From a checkpoint of a small image diffusion model.
Model: 5.69M parameters, 64-pixel images, arch uvit, norm layernorm, activation geglu, patch size [4, 4], layers 14, width 192.
Training: soap at rate 0.0027, 19300 steps, batches of 128.
Data: trained on capsule endoscopy frames (Kvasir-Capsule), 58.5 epochs.
Rows from block 5, named by matrix and row number. Rows with one number belong to one neuron. Each number is 128 + 32 x the weight over its row's rms, rounded and kept within 0 to 255. All counts start at 0. After the name is the row's rms in percent of the matrix's.
# gate: MLP gate (model.blocks.5.mlp.gate.weight, 384x192), inputs 0-191
# fc1: MLP up (model.blocks.5.mlp.fc1.weight, 384x192), inputs 0-191
# fc2: MLP down (model.blocks.5.mlp.fc2.weight, 192x384, transposed), outputs 0-191
gate.256 099 [129 171 114  78 118 131 129 141 126  89 105 113 109  55 115 129 128 127 182 115 157 192 102 110 134 178 195 137  80 186 157  54 137 122 136  43 101  98 120 151 177  87 144 154 138 152  93  95 178 164 149 158 106 181 193 177 121  59 120 121 116 143 115 118 108 101 109 191 101 100 121 137 103 110 123 123 108 111  74 128  98 137 134 137 104 143 203 146  99  60 130  87  91 118  83 131 118  96 129 119 165 146 129  79 140  79  94 121 125  70 121 165 140 138 180 136 115 207 127 127 128 117 157  92 168 118 181 166  68 180 133 150 159 133 127 126 108  93 111 145  82 107 116 167 154 106 159 126 107 141 164  79 126 134  99 133 136 110 169 108  88 145 152 101 124 102  97  93 194 169 151 150 154 136 168 145  90 120 158  99 153  63 132 116 150  97 101 123 198 133 134 113]
fc1.256 091 [160 127  82  91 132 141 143 158  94  77 127 147  80  85  95 140  96 145 132 138 138 139  68 104 148 168 161 124 120 153 137 108  93  82 143  40 151 124 143 136 165 121 107 188 134 156 103  94 111 138 184 103 146 132 126 131  99 113 169 120 103 175 122 145 117 109 118 195 121 118 174 130  75 160 136 118 136  78 108  62 116 186 160 147 171 213 173 129 153 113 144 187 111 103 144 176  80 102 129 128 145 107 182 130 148  76 149 112 135  72  97 144 118 135 163 151  66 167 115 124 139 137 122 102 126 115 139 107  84 164 157 138 100 116 111 155 108 103  81 156 134 147 117 118 116 119 123  88  69 132 161 138  94 140  89 161 172 152 150 127  93 147 110  89 136 108  98 132 149 239 165 171 100 149 193 103 134 113  91  80 138  83  89 165 111 206 147 153 187 135  97 171]
fc2.256 086 [102 103 127  78 128  52  93 106 127 146 110 130 146 135 197  99  84 134 159 118  94 100 150 136 124  82 115 130 128 112 136 121 107 159 134  91 108 154  55 115 156  94 130 170 116 111 103 141  99 146 107 104 179  57  89 100 106  75  81 130 117 125 136 165 155  89 121 133 163 129 135 151 183 112  99 147 139 148 181  98 134 137 147  86 130 143 112 138  64 163 157 197 165 108 142 131  50 117 100 108  82 123  73 150  86 121 167 144  97 154 156 103 150 164 182 132 121 146 123 142 161 164  49 122 159 122 139 105  91 118 181 121 161 122 121  90 114 124 126  78 176 123  69 113  60 146 119 178 143  99  89 128 108 141 118 144 136 112 168 139 126 112 139 164 126 151 152  96 116  93  95 111 113  88 139 213 152 155  61 142 127 108 234 120 166 124 111 159 114 121  61 188]
gate.257 119 [ 88 136 144 106 124 112 139 134 164 102 143 133 144  93 135 142 119 139 136 121 133 207 115 134 148 139 143 141  85 121  94  78 147 111 154 107 156  95  89 145 124 171 112 139 112 172 110 156 178 123 136 147  99 103 112 165  64 129 120 135 113 135 152 123  87 121 122 163 142 125 122 122 152  95 106 107 156 158 147 135 132  81 141 143 107  57 157 146 168 171  98  72 169  73 174 119 126 143 152 133 119 216 168 125 109  48 117  80 144 125  86 114 190 144  69 116 121 118 108 190 159 117  97 104 124  83 157  75  71  99 110  53 206 143   2 143 161 162 139 111 155 166 160  91  82 206 156 183 147 162 119 145  80  99  91 114 127 114 176  94 110 159 114  75 102 102 133  75 120 151 141 127 116 129 133 106 123 111 143 127 127 160 149 147 136 132 151  84 128 132 173 167]
fc1.257 093 [ 99  72 151 121 141  69 153 161 181  99 138 130 157 128 129 122 105  74 142 191 124 107  86 141 106 152 137 136 150 155  96 144 136  98  86 124 137 137  43 110 126 192  96 161 126 100 175 133 116 147 165 191 140  60  63 125  70 134 120  87 154 147  94 137 149  75 131 176 170  65 144 136 101 129 136 104 142 169 144 164 112  69 135 160 106 133 119  90 149 142 121 147 166  86 177 185 132 107 127 147 157 201 174 129 159 104 113 100  84 131  95 123 179 209 108  92 155  68  92 137 152 116 107 102 113 123 136 130 118 170 109 133 128 141  86 107 106 138 171 135 120 172 138  78 130 148 191 111 135 128 136 133 132 132 144 132 116 129 186  72 158  91 146 128 127 119  98 106  51  91 127  86 184  87  92  92  86 129 156 136 123  88 153 127 196 186 120 110  97  99 153 137]
fc2.257 096 [131 110 136 154  93 100 123 106 150 144 146 141 127 134 123 103 123 119 170 159  68 134 172 163  52 173 158 126 162 127 172 183 141  71 105 103 118 155 135 116  54  96  94 204 206 102 107 112 126  90 129 181 115 112  96 106 118 171 150 121  94 111  82 139 135 122  98 125 135  99 124 151 169 103 200 175 149 139 138 126  91 142 129 177 149  62 174 163 157 184 162 166 157 110 198  97 138 135 132 132 145 171 148 135 127 142  92 139 110 105 190  88  77 100 165 165 108 110 118 140 148  88 148  79 144 153 104 100 128 168 163 157 103  97  75 148 126 201 129 136 104 127 120 141  95 153 153  93 124 138 143 115 190 150 153 183 120 106 110 200 108  94 104 161 120 119  86 100 132 168  74 166 142 131 147  27 112 124 154 118 103 155 133 130 104 155 128 174 153 109  85 155]
gate.258 096 [118  82 141 119 102 128 136 151 143  76 136 151 116 157 153 106 129 167 102 182 182 109 122 151 123 168 208 161 108  86 157 119 155 128 128 118 107 129 120 122 160 181  86  88 127 122 129 134 117 141 133 121 153 118 137 116 129 148  92 134 121 174 162 106 140  99 192 124 120 127  78 178 116 121 172  67 137 132 135  89 130 101 113 113 106  88 123 124 133  71 102 146 121 117  78 116 155 135 103 131 183 152 126 157 140 165 132 162  85 124 119 154 161  64 195 153 136 122  62 186 107 110  98 151 135 192 176 121  84 115 115 148 122  92 189 100 120 124 112 106 120 121 153 197 119 123 127 125  83  82 137 156 133 197  66 104 182  77 104 131 151  78  87 124 126  94 168 164  86 180 113  55 138 114 142 140 167 172  89 144 161 161 116 180 183  94 146 211 170 170  70  94]
fc1.258 106 [ 75 127 113 102  88 140  90 165 123 113 157 170  97 143 163 165 125 148 149 132 198 121 150 147 127 135 139 135 138 104 111 135 168 108 155 165 151 120  88 148 114 157  78  72 187  95 129  99 144 106 135 120 143  60 127 114 142 170 150 135 149 141 200  65 126  93 126 116 161 112  79  47 188 141 138 104  84 156 125 106 112  71 162 126  99 127 114  91  97  98 118 137 131 133  87 133 182  86 115 160 202 147 114  73 120 177 136 195 112 118 103  93 165  94 116 185 114 117 120 163 109 117 139 156 110 146  95 123  89  97 126  98 118 116 165 100  82  69  88 139 140 136 205 152 109 120  99 156 126 153 153 169  90 162  90 101 193 157  89  96 166  70 140 144  95  94 126 116 103 128 180  74 102  94 142 210 168 162 109 136 109 122 152 178 122  95 138 165 167  96 137 117]
fc2.258 106 [113  95 144 109 123 128 101 133 148 114 111 106 125 137  70  43 120  80 109 146  79 156  50 136 205 142 119 137 136 126  65  93 127 184 158 122 144 101 126 120 152 139 136 114 133  89 119 139 117 121 106 109 137 128 161 161 130  66 170 145 119 170 147 135 129  69  92 173 138 133  72 103 121 168 107 111 121 146 122 160 139 136 105 176 154 172 157 118  78  92  95  60 125 102  78 125  83 198  86 109 105 139 116 194 151 100 153 104 132 145  79 145  98 201 127 140 138 137 133 178 123 164 131  67 175 101 138 108 115  95 186 130 199 127 177 141 125 165 123  81 116 136 119 156 163 215  74  88  86 118 134  79 136  94  73 159 112 193 166 179 124 104 153 147 130  94 167 131 124 116 110 103 103  97  79 153 114 102 154  94 148 129 163 152 159 166 144 106 127 109 148 123]
gate.259 091 [103  92 160 202 125 156 108  86 128 124  95 124 141  86 148  99 159 106  76 135 123 179 108  58 153 113 173 171 126 162  95 170 104 118  79 134  92  87 108 117 128 111 102 175 116  96 165 171 169 127 140  92 178  90 112 123 123 122 148 110 145 143  81 114  96  81 144 107 118 184  89 107 108  95 100 142 104  69 112 176 131 112 150  70  96  91 132 126 101 183 166 153 111  53 143 107 160 130 124 154 159 153  80 121 137 111 114 141 103 133 127 120 132 178 155 106  87 132 145 100 131 141 155 171 180 156 142  89  91 174 171  78 113  51 135 155 154 189 116 147 137  79 128 108 129 173 170 136 175 127 151 172 128 154 111  93  63  82 176 119  51 173 123 171 110 106 187 157 110 110 152 119 203 179 163 134  94 137  92 126 121 145 136  99 121 143 142 131 108 122 182 102]
fc1.259 098 [ 87 116 158  69 126  91 205 160 157  97 151 172  73 120 138 139 131 147 130 103  91 122 112 140 134 156 178 109  84 113 126 107 111 153 158 112 127  91 147 214 148 129 190 137  89 138 144 156 165 109 177 119  76  98  99 143 112 131 108 133 169 185 110 113 121 126  80 124 108 151 148 167  95 126 132  74  60 112 177 125 187  92 106 112 115 112 161 183 155 113 101  94 145 145  98 142  98 161 117 175 127 130 139 131 133 125 152 114 109 161 130 156  93 175 120 212 106 121 213 145 119  99  72 185 166  96 114 184 104  78 127 136 115  92 178 116 138 125 144  77 142 140 132 127 113 156  91  71 163  96 177 136 141  86 129 149 123  86 117 105 141 110 118 105 121 170  98  89  98 162 150  63 158 112  83 150 133  98 151 127 180 173 131 155 142 133  97 130 164  76  96 213]
fc2.259 082 [123 128 168 107 143  91  40 135 117 164 155  70 143 106 156 130 107 163  64  81 122 144 112 182  87 145 128 131 151 138 158  62  99 133 142  89 102 156 100  96 106  93 117 148 155 138  90 182 146  99 139 105 177 122 148  79  68 169 157 142  91 143 110 101 126 117 138 166 105  85 124  98 179 114 161 126 148 147 185 151 108 133 133 138  92 132 112 127 133 137 108 103 129 163 128 132  52  99 119 201  96 150 171 138 149 153 106 106 142 155 107  59 101 149 118 154 135 112 137 171  69 182 150 103 126  96 155 143  96 162 174 138 167  95 131 116  96 195 120  96 137 146  53 154 140 176 184  95 122 131  72  97 136 105 198 148 155 148 124 165 191 174 151 155 106 141  89 141  86 100  70 129  95 121 160 126 121  85  94 126 127 119  91 171 151 173 193 110 134 120  87 173]
gate.260 106 [ 95 141 208 132 116 112  36 135 134 129 116 159  88 136  89 154 100  94  94 126 109 169 116 170  86 142  78 128 191 133 110 131 150 141 137 113  49 171  97 106 133  93 153 137 160 137 145 150 148 176 107 128  86  80 178 116 158 171 124  80 129 204 128 145 119 155 168 139  70 142 154 116  73 105 106 149 157 141  63 110 190  89 199 137  60  88  78 101  84 125 132 152 107 132 150 141 143 132 134 138  64 154 144  96  82 140 108 117 144 113 109 175 116 162 120 145 161 172 112 163 100 186 151  71 134  81 139 129  60 138 138 139 132 174  68 130 111 124 142 113 129 173 156 186 120 113 116 127 151  86 149 127 131 160  98 150 161 115 121 153 117 110  90  65 159 154 140  95 101 159 190 134 101 149 127 164 141 189 191 136 122 108 122  83 116 117 102 129 159 134 111 130]
fc1.260 096 [120 135 120 128 155 109  90  95 107  98 120 151 123 120 138 104 124 178 123 135  97 104 160 159 129 158 100 124 142 142  90 100 104 106 102 182 113 105 155 138 146  96 128 104 145  99 150 118 104 154 109 119 151 102 153 184 209 114 118  67 143 156 113 116 144 104 211 106  85 128 107 161 108 142  97 155 145 144  71 140 140 219 147 108 116 109 146 137  78 155  58 101 129 127 223 110 154 126 116 134  80 164  99 161 115 151 120 105 162 110 145 178 154  83 125 142 116 134 144 107 123 171 126 113 179  65  82 136 169 136 137 157  55 134 130 144 107 154 189 112  96 154 107 136 155 171 151 165 133 103 102 125  91 193  94 100 122 125  57 104  88 194 170 152 143 162 101 176 100 166 143 152  57 139 151 188 130 117 137  45 181 143 173 111 108 132 149 103 158  87  93  97]
fc2.260 100 [177 138 138 138 120 162 155 129 101  34 184 161 126  91 108 121  95 136 115 112 121  98  80 107 105 105  97 121 209 138 130 176 118 101 173 184 103 128 116  85 179 124 112 149 136 136  94 138 148 147 166 102 138 131 150 130 131 114  88 112 198 163  95 141 115  87  69 172  60  78 131 117 135 101 130 116 141  87 146 139 112  63 195 120 156 246 194 115 156 181 136 160 122 102 129 210 154 128 162 115 124 114 149  75 120 156 105  94 139 164  99  93 166 118 137 151 138 123 157 112  74 120 148 150 129 106 149 109 152 135 157 176 202 141 123 136 134 130 162  70 144  98 158 130 148 139 109 136 104 109 130 193 109 153  98 105 145 119  66 143  96 100 142 121 128 136 110 134  93  94 189  86 104  75 170  87 157 200 137 109  99 125 126 133 122 135 134 113 135  99 107 106]
gate.261 073 [ 70 161 169 119 118 169 118  95 147 110 109 151 159  96 131  89 155 156 130 115 105 155 136 189 127 165 140 169 102 136 154 114 115 121 155 127 185 124 118 140 117 140 162 133 167 111 165 113 140 157 135 151 189 161 105  94  99 114 167 131 145  96 133 103 143 120 139 146 187  95 128  40 100 175 106 104  50 179 109 102 136 128  89 158  98 139 175 111 102 132 135 156  61 118 110 134 155 118 135  75 152 125  63 109 186 137 142 104  87 118 136  88 127  94  86 117 120  96 161  90 154  99 110 135 146 146 170 139 132 137 159 111  78 126 100 101 122 117  96  80 100 115 151 163  86 151 150 188  93 212 196 145 101  48 143  85 154 154 122 102 167 149 139 160 102  87 238  91 142 154  50 157 175 151 121 111 104 139 113 120  99 171 113 116 172 158 111 117 136 152 102  99]
fc1.261 073 [169  83 179 159 129  98 110 154  60 161 171 131  75  97 112 136 138 136 123 126 106  67 107  99 110  84 113 148 164 153  91 194 113 132 137 126  84 186 121  84 117 102 151 170  79 144 130 185  96 139 142 109 149  96 174 118 166 127 177  99 109 101 116 123  63  95 111 116  89 127 161 154 109  88  75 138 131 159  86 183 158 110 132 120 117 133  67  82 193 170  90 136 127 145 134 118 124 171 116 125 125 163 112 203 102 188  90 111 111 121  71 129 142 201 144 126 104 189 180 123 114 146  94  89  86 122 174 103 111 180 138 149 150 128 119 133  99 151 138 104 120 164  99 126 156 144  89  32 167 130 140 154 110 119 144 141 131 136 189 128  94 161 115 173 106 158  94 179 105 107 154 108 120 111 172 136 110  72 189 150  83  87 139 101 136 179 134 113 111 105 147 129]
fc2.261 061 [ 84 188 118 125  92 199 135 138 139 178  67 135 130  99 169 108 172 127 137 126 159 113 145 104  60 161 146 123 144 137 197 112 103  61  48 186 136  90 121 173 104 198 143 195 128 119 123 137 125 125 149 162 114 138 109 131 100 131 123 118 123 118 120 128 131 169 151 129 127 161 141 161 126 132 129 116  86  76 113  92 132 124 129 155 114  92 102  92  95 108 191 103 119 107 102 103 174 127 135  81 208 122 116  94 109 112  99 145 102 102 123 118 103 148 117 135 119 124 118 111 146  80 124 198  41 138  55 124 111 179 133 126 129 106 116 125 120  92  71 114 100  93 146 170 109  85 128 192 186 135 130 145 157 173 127  95 123  50 106  90  75 132  99 160  80 147 167 127  99 169  93 124 171 129 114 148 157 160 152 113 174 157  95 163 137 119 111  91  72 167 146  78]
gate.262 145 [150 126 133 141 132 129 133  82  91 174 147 130 109 102 138 110  96  66 121 179 104 125 159 203 130 140  96 150 126  95  71  49 149  63 188  92  83  87 159 138  91 126 134 110  75 144 151  67 135 172  91 120 165  99 126 156  88 100 143  88 201  74  95  77 128  95 133 124 108 131  86 179 160  97  87 130 164 146 110 111  97 178 104  98 147 124 154 170  75 130  99 123  93  80 140 115  90 157 175 136 142 114 120 140  67  45 189 151 144 118  86 145 143 130 156 117 133 145 143 101  92 167 115 148 162 134 131 155 103 184 109 102 141 121 137 108 128 113 138 122 141  98 161 108 168 150 117 138 193 124 147 151 185 102 151 154 152  98 109  98 132 140 113  80 174 163 111 101 140 133 108 144 159 170 173 128 116  78 108 125 170 194 156 111 145 201 134 162 124 191 128 157]
fc1.262 188 [124 115 145 107 143 115 159 125 138 180 165 165 114 110 131 106 128  97 137 155 122 163 100 153  79 162 107 141  70 145 127  60 169  89 155 149  60 154 185 133  90  69 165  68 145 155 172  75 156 180  97 121 146 109 116 160 127  94 116  70 166 124 136  77 104  85 173 107 139 157  95 137 131 166  64 112 166 149  89 119 119 140 120 135 146 107 116 104  73  72  76 120  94  91 179 120  95 153 128 124 135  96 121 149  70  70 183 149  89 122 149 149 177 153 103 149 148 145 150 141 119 167 130 149 156 131 127 128 109 202 117 148 109  95 159 101 154  87 185 136 121 126 189  83 116  88  70 140 142  78 140 142 155 115 123 127 169  86 131  86 161 119  99  91 187 142 105  74  98 156 110 131 155 151 133 157  84  94 154 133 147 164 135 105 130 183 145 180 118 212 105 165]
fc2.262 150 [133  67 100 137 169 111 100  72 132 168 117 145 108 140 127 142  82 141 133  87 104 137 146 117 126 138  56  89 130  57  91  87 117 204 127 137 105 150  96 121 100  76  67 137 139 114  71 172 129 155 130 131 114 119 149 102 154 165 115 133 210  97 148 172 136 106 136 138 141 138 102 141 105  76 134 147  77 137 162 139 151  84 141 138  75 104 135  98  77 133  97 127 127 111 139 160 123 138 148  77 132 134 157  65 192  99 138 101  91 131 141 147  98 137  95 127 159 154 109 133 135  87  99 119  89 134 105  61 102 138  68  97  51 205  84 115 126 161 125 166 152 136 197 141 128  81 135 140 187 111 148 176 127 145  96 173  87 155 118 115  87 142  62 119  93 156 103  97  93 183 100 201 118 162 176 109 114 175 131 124 107 109 128 178 123 123 131 106 143 186  94 124]
gate.263 128 [ 81 112 129 119 147 143 134 113 142 155 136 104 125 116  85 176 100 148 132 106 118  91 168 176 139 132 152 181  83 140  90  95 119 120 114 157  84 150 140  94 129 115 131 166 144 182 164  96  78 217 150  94 153 106 152  87 127 141 122  75  72  67 151  96 139 146 107 116  97 128  78 190 146 126  46 152 147  93 108  92 142  92  96  70 169  77 104 149 155  85 117 178 131 127 154 135 140 117 112 127  89  72 200 143 160 189  87 139 173 112 166 181 192 104 164 101 115  97 128 147 138 142 149 120 162  92 196 103 117  69 167 155 116  94 133 160 114  90 148 138 108 132 158  97 180 113 102 115 120 201 137  96  68 165 143  60 174 119 146 142 146 148 118 124  95 143 106 108 188 149 128 135  99 146 155 123 179 102 153 127 164 158 172 123  88 129 146 158 160 128 114 149]
fc1.263 135 [ 49 144 127 146 119 116 139 122 173 136 108 109 146 128  98 125 155 130  69  79 133  86 181 164 180 169 134 195  69 132 141 107 192  71 128 147 107 171 122  86 115 100 149 164 106 110 179  86 164 181 146 164 105 125 121  94 119 127 135 100 103  70 131 166  83 146 132 164 185 155  83 144 119 139  96  99  83 156 145  83 138  55 195  83 143  93 133 149 144 110  97 138 154 124 135 122 116 103 132 156 138 125 114 127 205 135  30 103 129 119 145 123 147 104 133  92 114  95 124 150 139 148 130 156 147 146 178  77 141  92 186 181  84 101 138 129  82  85 187 127 102 150 149  79 198 102 102  94  94 184 142 104 122 110 133  72 110  75 118 131 147 112 143 130 106 159 143 204 111 140  92  90 174 106 170 133 143 143 108 102 134 126 126 150 108 153 120 170 145 121  93 131]
fc2.263 150 [ 78  99 129  80 180  88 116 110 212 123  93 121 168 143 108 181  76  71 102 128 164 136 118  96 159 141 179  66  69 118  66 145 204 151 138 150 135 171 156 119 126 146 163  85 143 134 204 137  93 119 145  76 144  46 124 118 183 157 145 102 118 127 168 152 125 186 109 117 119 167 141 189 128 167 151 138 153 154 106 170  87 134  96 103  98  97  72 113 137 119 119  93 183 141 151  90 110 133 148 123 133  95  92 110 197 127 133 135 129  54 154 161  87 127 131  92 119 134  74 149 137 166 131 137 142 129 134  98 161  97  89 125  62 110 123  91 145  81 148 105 132 117 113 119 170 175  66 102 113 148  94 130 129 140  85 160 151 131 135 164  92 135 159 110  75  98 158 169 168 159 137 138 136 126 108 107 154  93 141 131 100 160 100  73 152 108 140 159  64 140 114 133]
gate.264 098 [103 155  89 116 119 101  80 129 166 107 126 145 124 138 104  88 142 122  83 100 123  87 148 131 116 102 139 125 111 116  90 105 127 154 140 116 140 142 216 114 135 124 184 125 161 105 134 108 158 120 124 151 109 119  64 194 140 104 155 164 111 133 127 169 196  88 169 127 116 128 110  97 160 145 123 150 125 148 148 135 116 159  70 128 101 146  95  68  95 139 122 115  99 127 201  81 132 140 171 131  96 192 130 134 145 141 148 120 121 125 153 100 130 104  79  86 105  79 119 137 145 131  79  72 121  68 138 123 132 125 143 182 108 185  63 166  74 204 185 153 101 215 106  71 135 143  64 128 110 133  65 177 108 170 113 146 102 157 120  52 131 110 140 137  71 130 125 160 102 185  72 138  96 166 125 176 122 106 113  71 169 155 129  93 134  93 140  90 171 141 157 128]
fc1.264 106 [125  99 116 145  97 109 140 158 187 132 104  98 102  84 158 138 106  89 156 146 126 121  70 156  98 117 171 121  55 130  96  90 107 180 110 145 121  86 181 197 124 195 134 153  92 141 144 121 121  78 120 101 135  89  94 192 132 132 163  99 149  71 115 110 157 134 149 106 165 169 132 153 102 133  91 117  86 140 168 160  87 183  63 146 209 126 114 106  66 199 186 163 128 105  87 145 123  91 125  58 140 146 100  99 137  47 161 133 127 142 213 154  97 122 151 161 128  84 144 120 150 104 137 137 139 178 105 108  80 113 143 113  77 124 158 137 109 145 132 114 136 130 138  91 105 116  61 188 147 106  95 150 159 109 108  87 106 125 101 106 181 130 131 144  99 105 180 132 172 145 124 144 146 155 124 144 143 145  83 138 207 142 112 138 143 150 167 125  79 102 143 115]
fc2.264 112 [127 137 132 116 159 158  76 146 118 141  94 111 149 163 158 130 136  94 181  92 133 166 163 192 123 119 101  71  78  88  58 148 187 133 156 120 155 117 172 187 124  97 129 111 114  86 131 127 125 120 116 136 108 150 124 110  87 136 161 114 180 138  98 208  76 145 130  73 135  94 125 152 161 153 117 107 131 123 149  99 123 152  99 139 121  44 137 157 154 120 158 114 111 112 142 113 150 141 143 108 135 127 110 116 111 119 129  99  85 112 151 150 106 196 101  53  97 163 145 144 119 101  22 107 131 156 103 134  95 175 121 171  90 133 111 142 111 207 118 145 117 168 151  89 132  72  98 117 101  83 138 141 128 120 106 163 183 105  95  82 172 159 164 165 128 126 157  94  38 153  53 160 162 192 128 136 165  89  92 143 134 118 167 140 138  95 145  85 125 139  88 173]
gate.265 104 [191  94 113 167 153 127 128 170 167 130 155 113 164 111 133  40 127 158 182 128 137 191 159  81 172 134 152 135 128 150 139  82 150 157 186 132 148 130  66 167 118 165 117 149 117 145 173 123 143  84 109 141  79 157  93 130 142 171  95  87  91 125  70 117 108 166  67 137  65 130  94 113 118 177  64 155 120  75 120 147 123 102 113 151  90  69  90 156 157 133  94 155 106 118 134  82 129 181 107 133 110 129  88  91 141  79 154 120 124 160 103 161 163 157 123 124 139 140 136 185 172  56 192 117 140 187 110 128  86 123  99 101 149 117 103 143 157 141 117  99 120 113 101  86 131 170 164 164 165 126 111  60 128 152 136 140 119 164 170  92 124 142 159 126 138  87  60 124 101  90 106 162 197 104 132 141 102  90 132 133 115 192  57 135 123 168 100  93 119 122 111 148]
fc1.265 123 [136 162  96 152 129  86  92  60 145 150 119 149  77 140 141  66 130 110 167 102  70 228 127 130 196 144 160 143  90 110 117 142 101 103 114 139 135 184 131 128 184 131 124 118 169 137 172 138 164 129 133 135 119 110  84 152 117 180  87 114  85  84  53 104 114 103  63 163 148 129 102 147 156 147 117 128  87 105 184 115  84 114 168  98 160  82  98 150 110 141  79 204 120 129 143 123 171 159 157 151 107 122 134 107 146 110 165 185 108 101 161 163 167 122 123 159 177  90 172 133 112  91 115 162 138 152  79 100  92 175 103 147 118 122 171 119  48 115 106 101 141 130  79 167 138 132  91 161 118 103 127 135 105  70 125 144  92 159 220 133  62 154 126 138 148 137 174 144 109 116 127 164 110 151 106 120 152 105  91  94 164 180 109 112 111 136 111 100 179 110 158 142]
fc2.265 146 [169 136 143 127 124  73 143 161  85 107 115  81 157 186 163 143 121 148  80 107  97 133 127 157 149 111 128 133 122 171 114 139 135 128 111 135 141  63 107  99  95 123 130 108  94  99  78 110 126  92 147  98  70 168 142 144  99 146  82 172 164 190 127 145 131 106 118 133 144 108 158 145 124 155  71  87 124 164  29 128 132 169 133 220 133 135  73 167  62 142 107  94 152 127  71 157  76 163 155 109 114 136  86 150  57 113 138 117 177 118 140 136 166 139 183  92 116 160 117 135 122 112  88 128 152 158 105 130 149  93  96 159 135 220 121 108 212 152 127  77 145 108 181 122 105 131  83 137 144 166 105 137 218 192 111 162 147 132 102 118 194 137 117 135 131  90  95 140 163  79 139 102 131 126 105 118 160 134 153 117 100 152 119 152 174 143 152 183 104 129 131 137]
gate.266 160 [115 132  86  92 156 124 156 127  82 193  89 164 148  66 142 125  90 120 169 122 122 196 148 132 126 125 148 123  77  86  53 104 107 133 140 108 135 122 149 136 132  61 111 121 111 135  89 142 126 141 116  89 136 150 151 186  86 157 131 167 141  81 180 118  95  97 129 152  84 105 119  68 164 111 141 167 142 125 139  97 205  94 119 126 124 111  80 148 148 139 107 169  72 117  95 108 139 118  86 100 127 130  83  86 175  92 134 103 182  89 147 218 161 171 119 114 159 170  97 124 108 141 171 124 132 138 180 112  47 168  94  91  95 161 118 124 138 126 134 142  94 115 159  96 133 134 133 138 146 153 169 157 104 209  68 142 122 134 186 138 101 140 183 126 124 132 184 124 150 106 106 196 104 151 182  91 110 119 156 141 162 129 117  98 108 123 152  61 100 126 197 135]
fc1.266 139 [125 116 130 177 146 112 106  89 112 140 137 203 117 140 117 135  88 135  96 136 178 105 156  99  94 100 176 153 120 143  92  93 138 110  93 102  98 114  79  76 113 119 107 130 103 142 141 155 170 161 103 122 117 128 144  87  76 113 143 164  93  89 179 153 134 147 187 111 170 138 121 105 128 129 195 148 125 132 160 128 108 101 152  91  91 100  99 167  92 148 130 122  42 133  76 107 156  83 125 129 154 167 113  83 108  94 100 154 133 108 129  91 187 153 126 113 195 136 102 131 104 177 135 136 164 135 132 109  24 181 124 140 150 131 168 116  80 141 168 147 116 138 103 142  67 100 185 105 124 161 168 181 185 145  52 153 116 105 161 103 132 183 183 132 172 118  98 117 140 147  93 121  92  98 181 108 142 155 126 161  79 182  80 138 200 114 132  97 109 161 178 120]
fc2.266 147 [125 141  92 125 149  89 121 153  94 112  78 110 155 145 155 146  58 104 174 153 141 150 119 125 129 133 108 108 145 121  69 153 112 150 116 153 172 122 122 134 145 102 144 115  61 128 142 191 126 176 155 124  87 106 133 188 169 149 144 123 171  94 116 162 147  93 170 140  82 132 203 122  61 103 121 108 177  74  91 125 170 163 124 122 155  95 113 178 128 166 130 206  76 132 113  93 136  60  58 147  73 105  95 105 113 132 156 192 124 127 131 131 185 140 122 164 162 116 107 149 103 101 135  96 151 106 168 115 144 156 109  51  64 153 105 140 183  80 126 163  90 148 144 114 125 118  58  90 136 147 167  92 105 176  74  95 196 140 150  88 101  97 118 110 167 132 176 127 181 152 111 133 141 145 151 150 101 138 158 115  93 109 171 125  68 129 112 125 148 144 101  96]
gate.267 141 [148 140  65  85 114 159 139  93  62  63 110 151 147 159 133  66  90 141 107 126 122 159 134 168 109 129 148  85 133 113 145 121 123 193 106 117 177 121 147 168 112 119 104 106 125 142 115 143 125 148  94 164 120 159  91 159 124 146  97 167  93 179  95 144 118 115 159  91 118 109 176 140 137  92 103 126  93 154 134 104 135 173  93 126 132 147 147 139 179 161  92 132 111 119 106 178 141  80 126 119 137 125  63 175  75  59 148 201 118 144 146 125 137 174  84 153 108 175 136  60  87 142 114 111 165 105  74 147 192 183  61 104 102 149 117 144  91 112 166 118  93  84 120 180  79 105 185 144 122 126 152 102 101 179 100 150 108 127 158 132 119 148 113 118 162 138 165  92 107  99 169 145  99 141 109 121 105 186 177  54 162 176 106 186 102 144 201 113 125 128 162 174]
fc1.267 152 [111 152 125 168  78 107 107  95 133 161 138  62 177 111 123 140 147 104 123 115 119  94 110 102 169 122 119 107 158  48 123 161  81 106 144 128 118  45  96 136 137 172 144 130 114 115 105 141 164  94 126 132 102 152 170 109 168 154 120 167 148  70 157 195 104 121  77 169 105 131 133 154 125  99 143  60 129 131 132 136 101 133 174 150 146 190 102 148 135 141 128 122 104 135  52 119 157 112 146 137 152 140 163 124 175 109  61 111 166 167  69  90 100 105 213 139 131  71 125 152 169  79 108 148 111 140 132 156 145  85 154 106 164 120 147 182 104 202  59 155 152 109 138 140 184 130 139 138 128 138 105 147 168 129 125 139 201 128 105 111  59 116 158 114  77 117  97 156 109 103  62 123 161  88 180 133 143  84  83 126 106 128 120 122 178 168  97 106 181 121 106 165]
fc2.267 200 [205 126 162 157 118 119 102 166 119 144 115 128 108  82 148 153 138 146 131 140 152 154 156  59  65 104 119 161  88  94 127 129  88  86 149 148  42 160  84 124 131 203 127 121  93 164 103  66 159 150 155 179 140 118 111 126 140 109 109 177 170  90 128 100 120 151 105 147 122 158 130 100 197 155 107  64 106  93 131 103  52  43 143 141 125 175 164  86 196 137 171 131 120 162 118 128 149  91  99 103 147  91 130 161 112  96  90  72 120  91 137 147 126  80 148  65 121 167 164 148 122 104 109 158 125 118 138 143 147 151 117 115 132  72 152 155 129  97 134 133 148 122 126  97 193  63 126 121 135 157 120 127 166  73 133 135 173 109 116 120 155  77 125 119 113 181 105 140 157  89 122 168 152 114 217 109 156  83  75 154 133 149 106 119 187 109 131 136 129  93 153 156]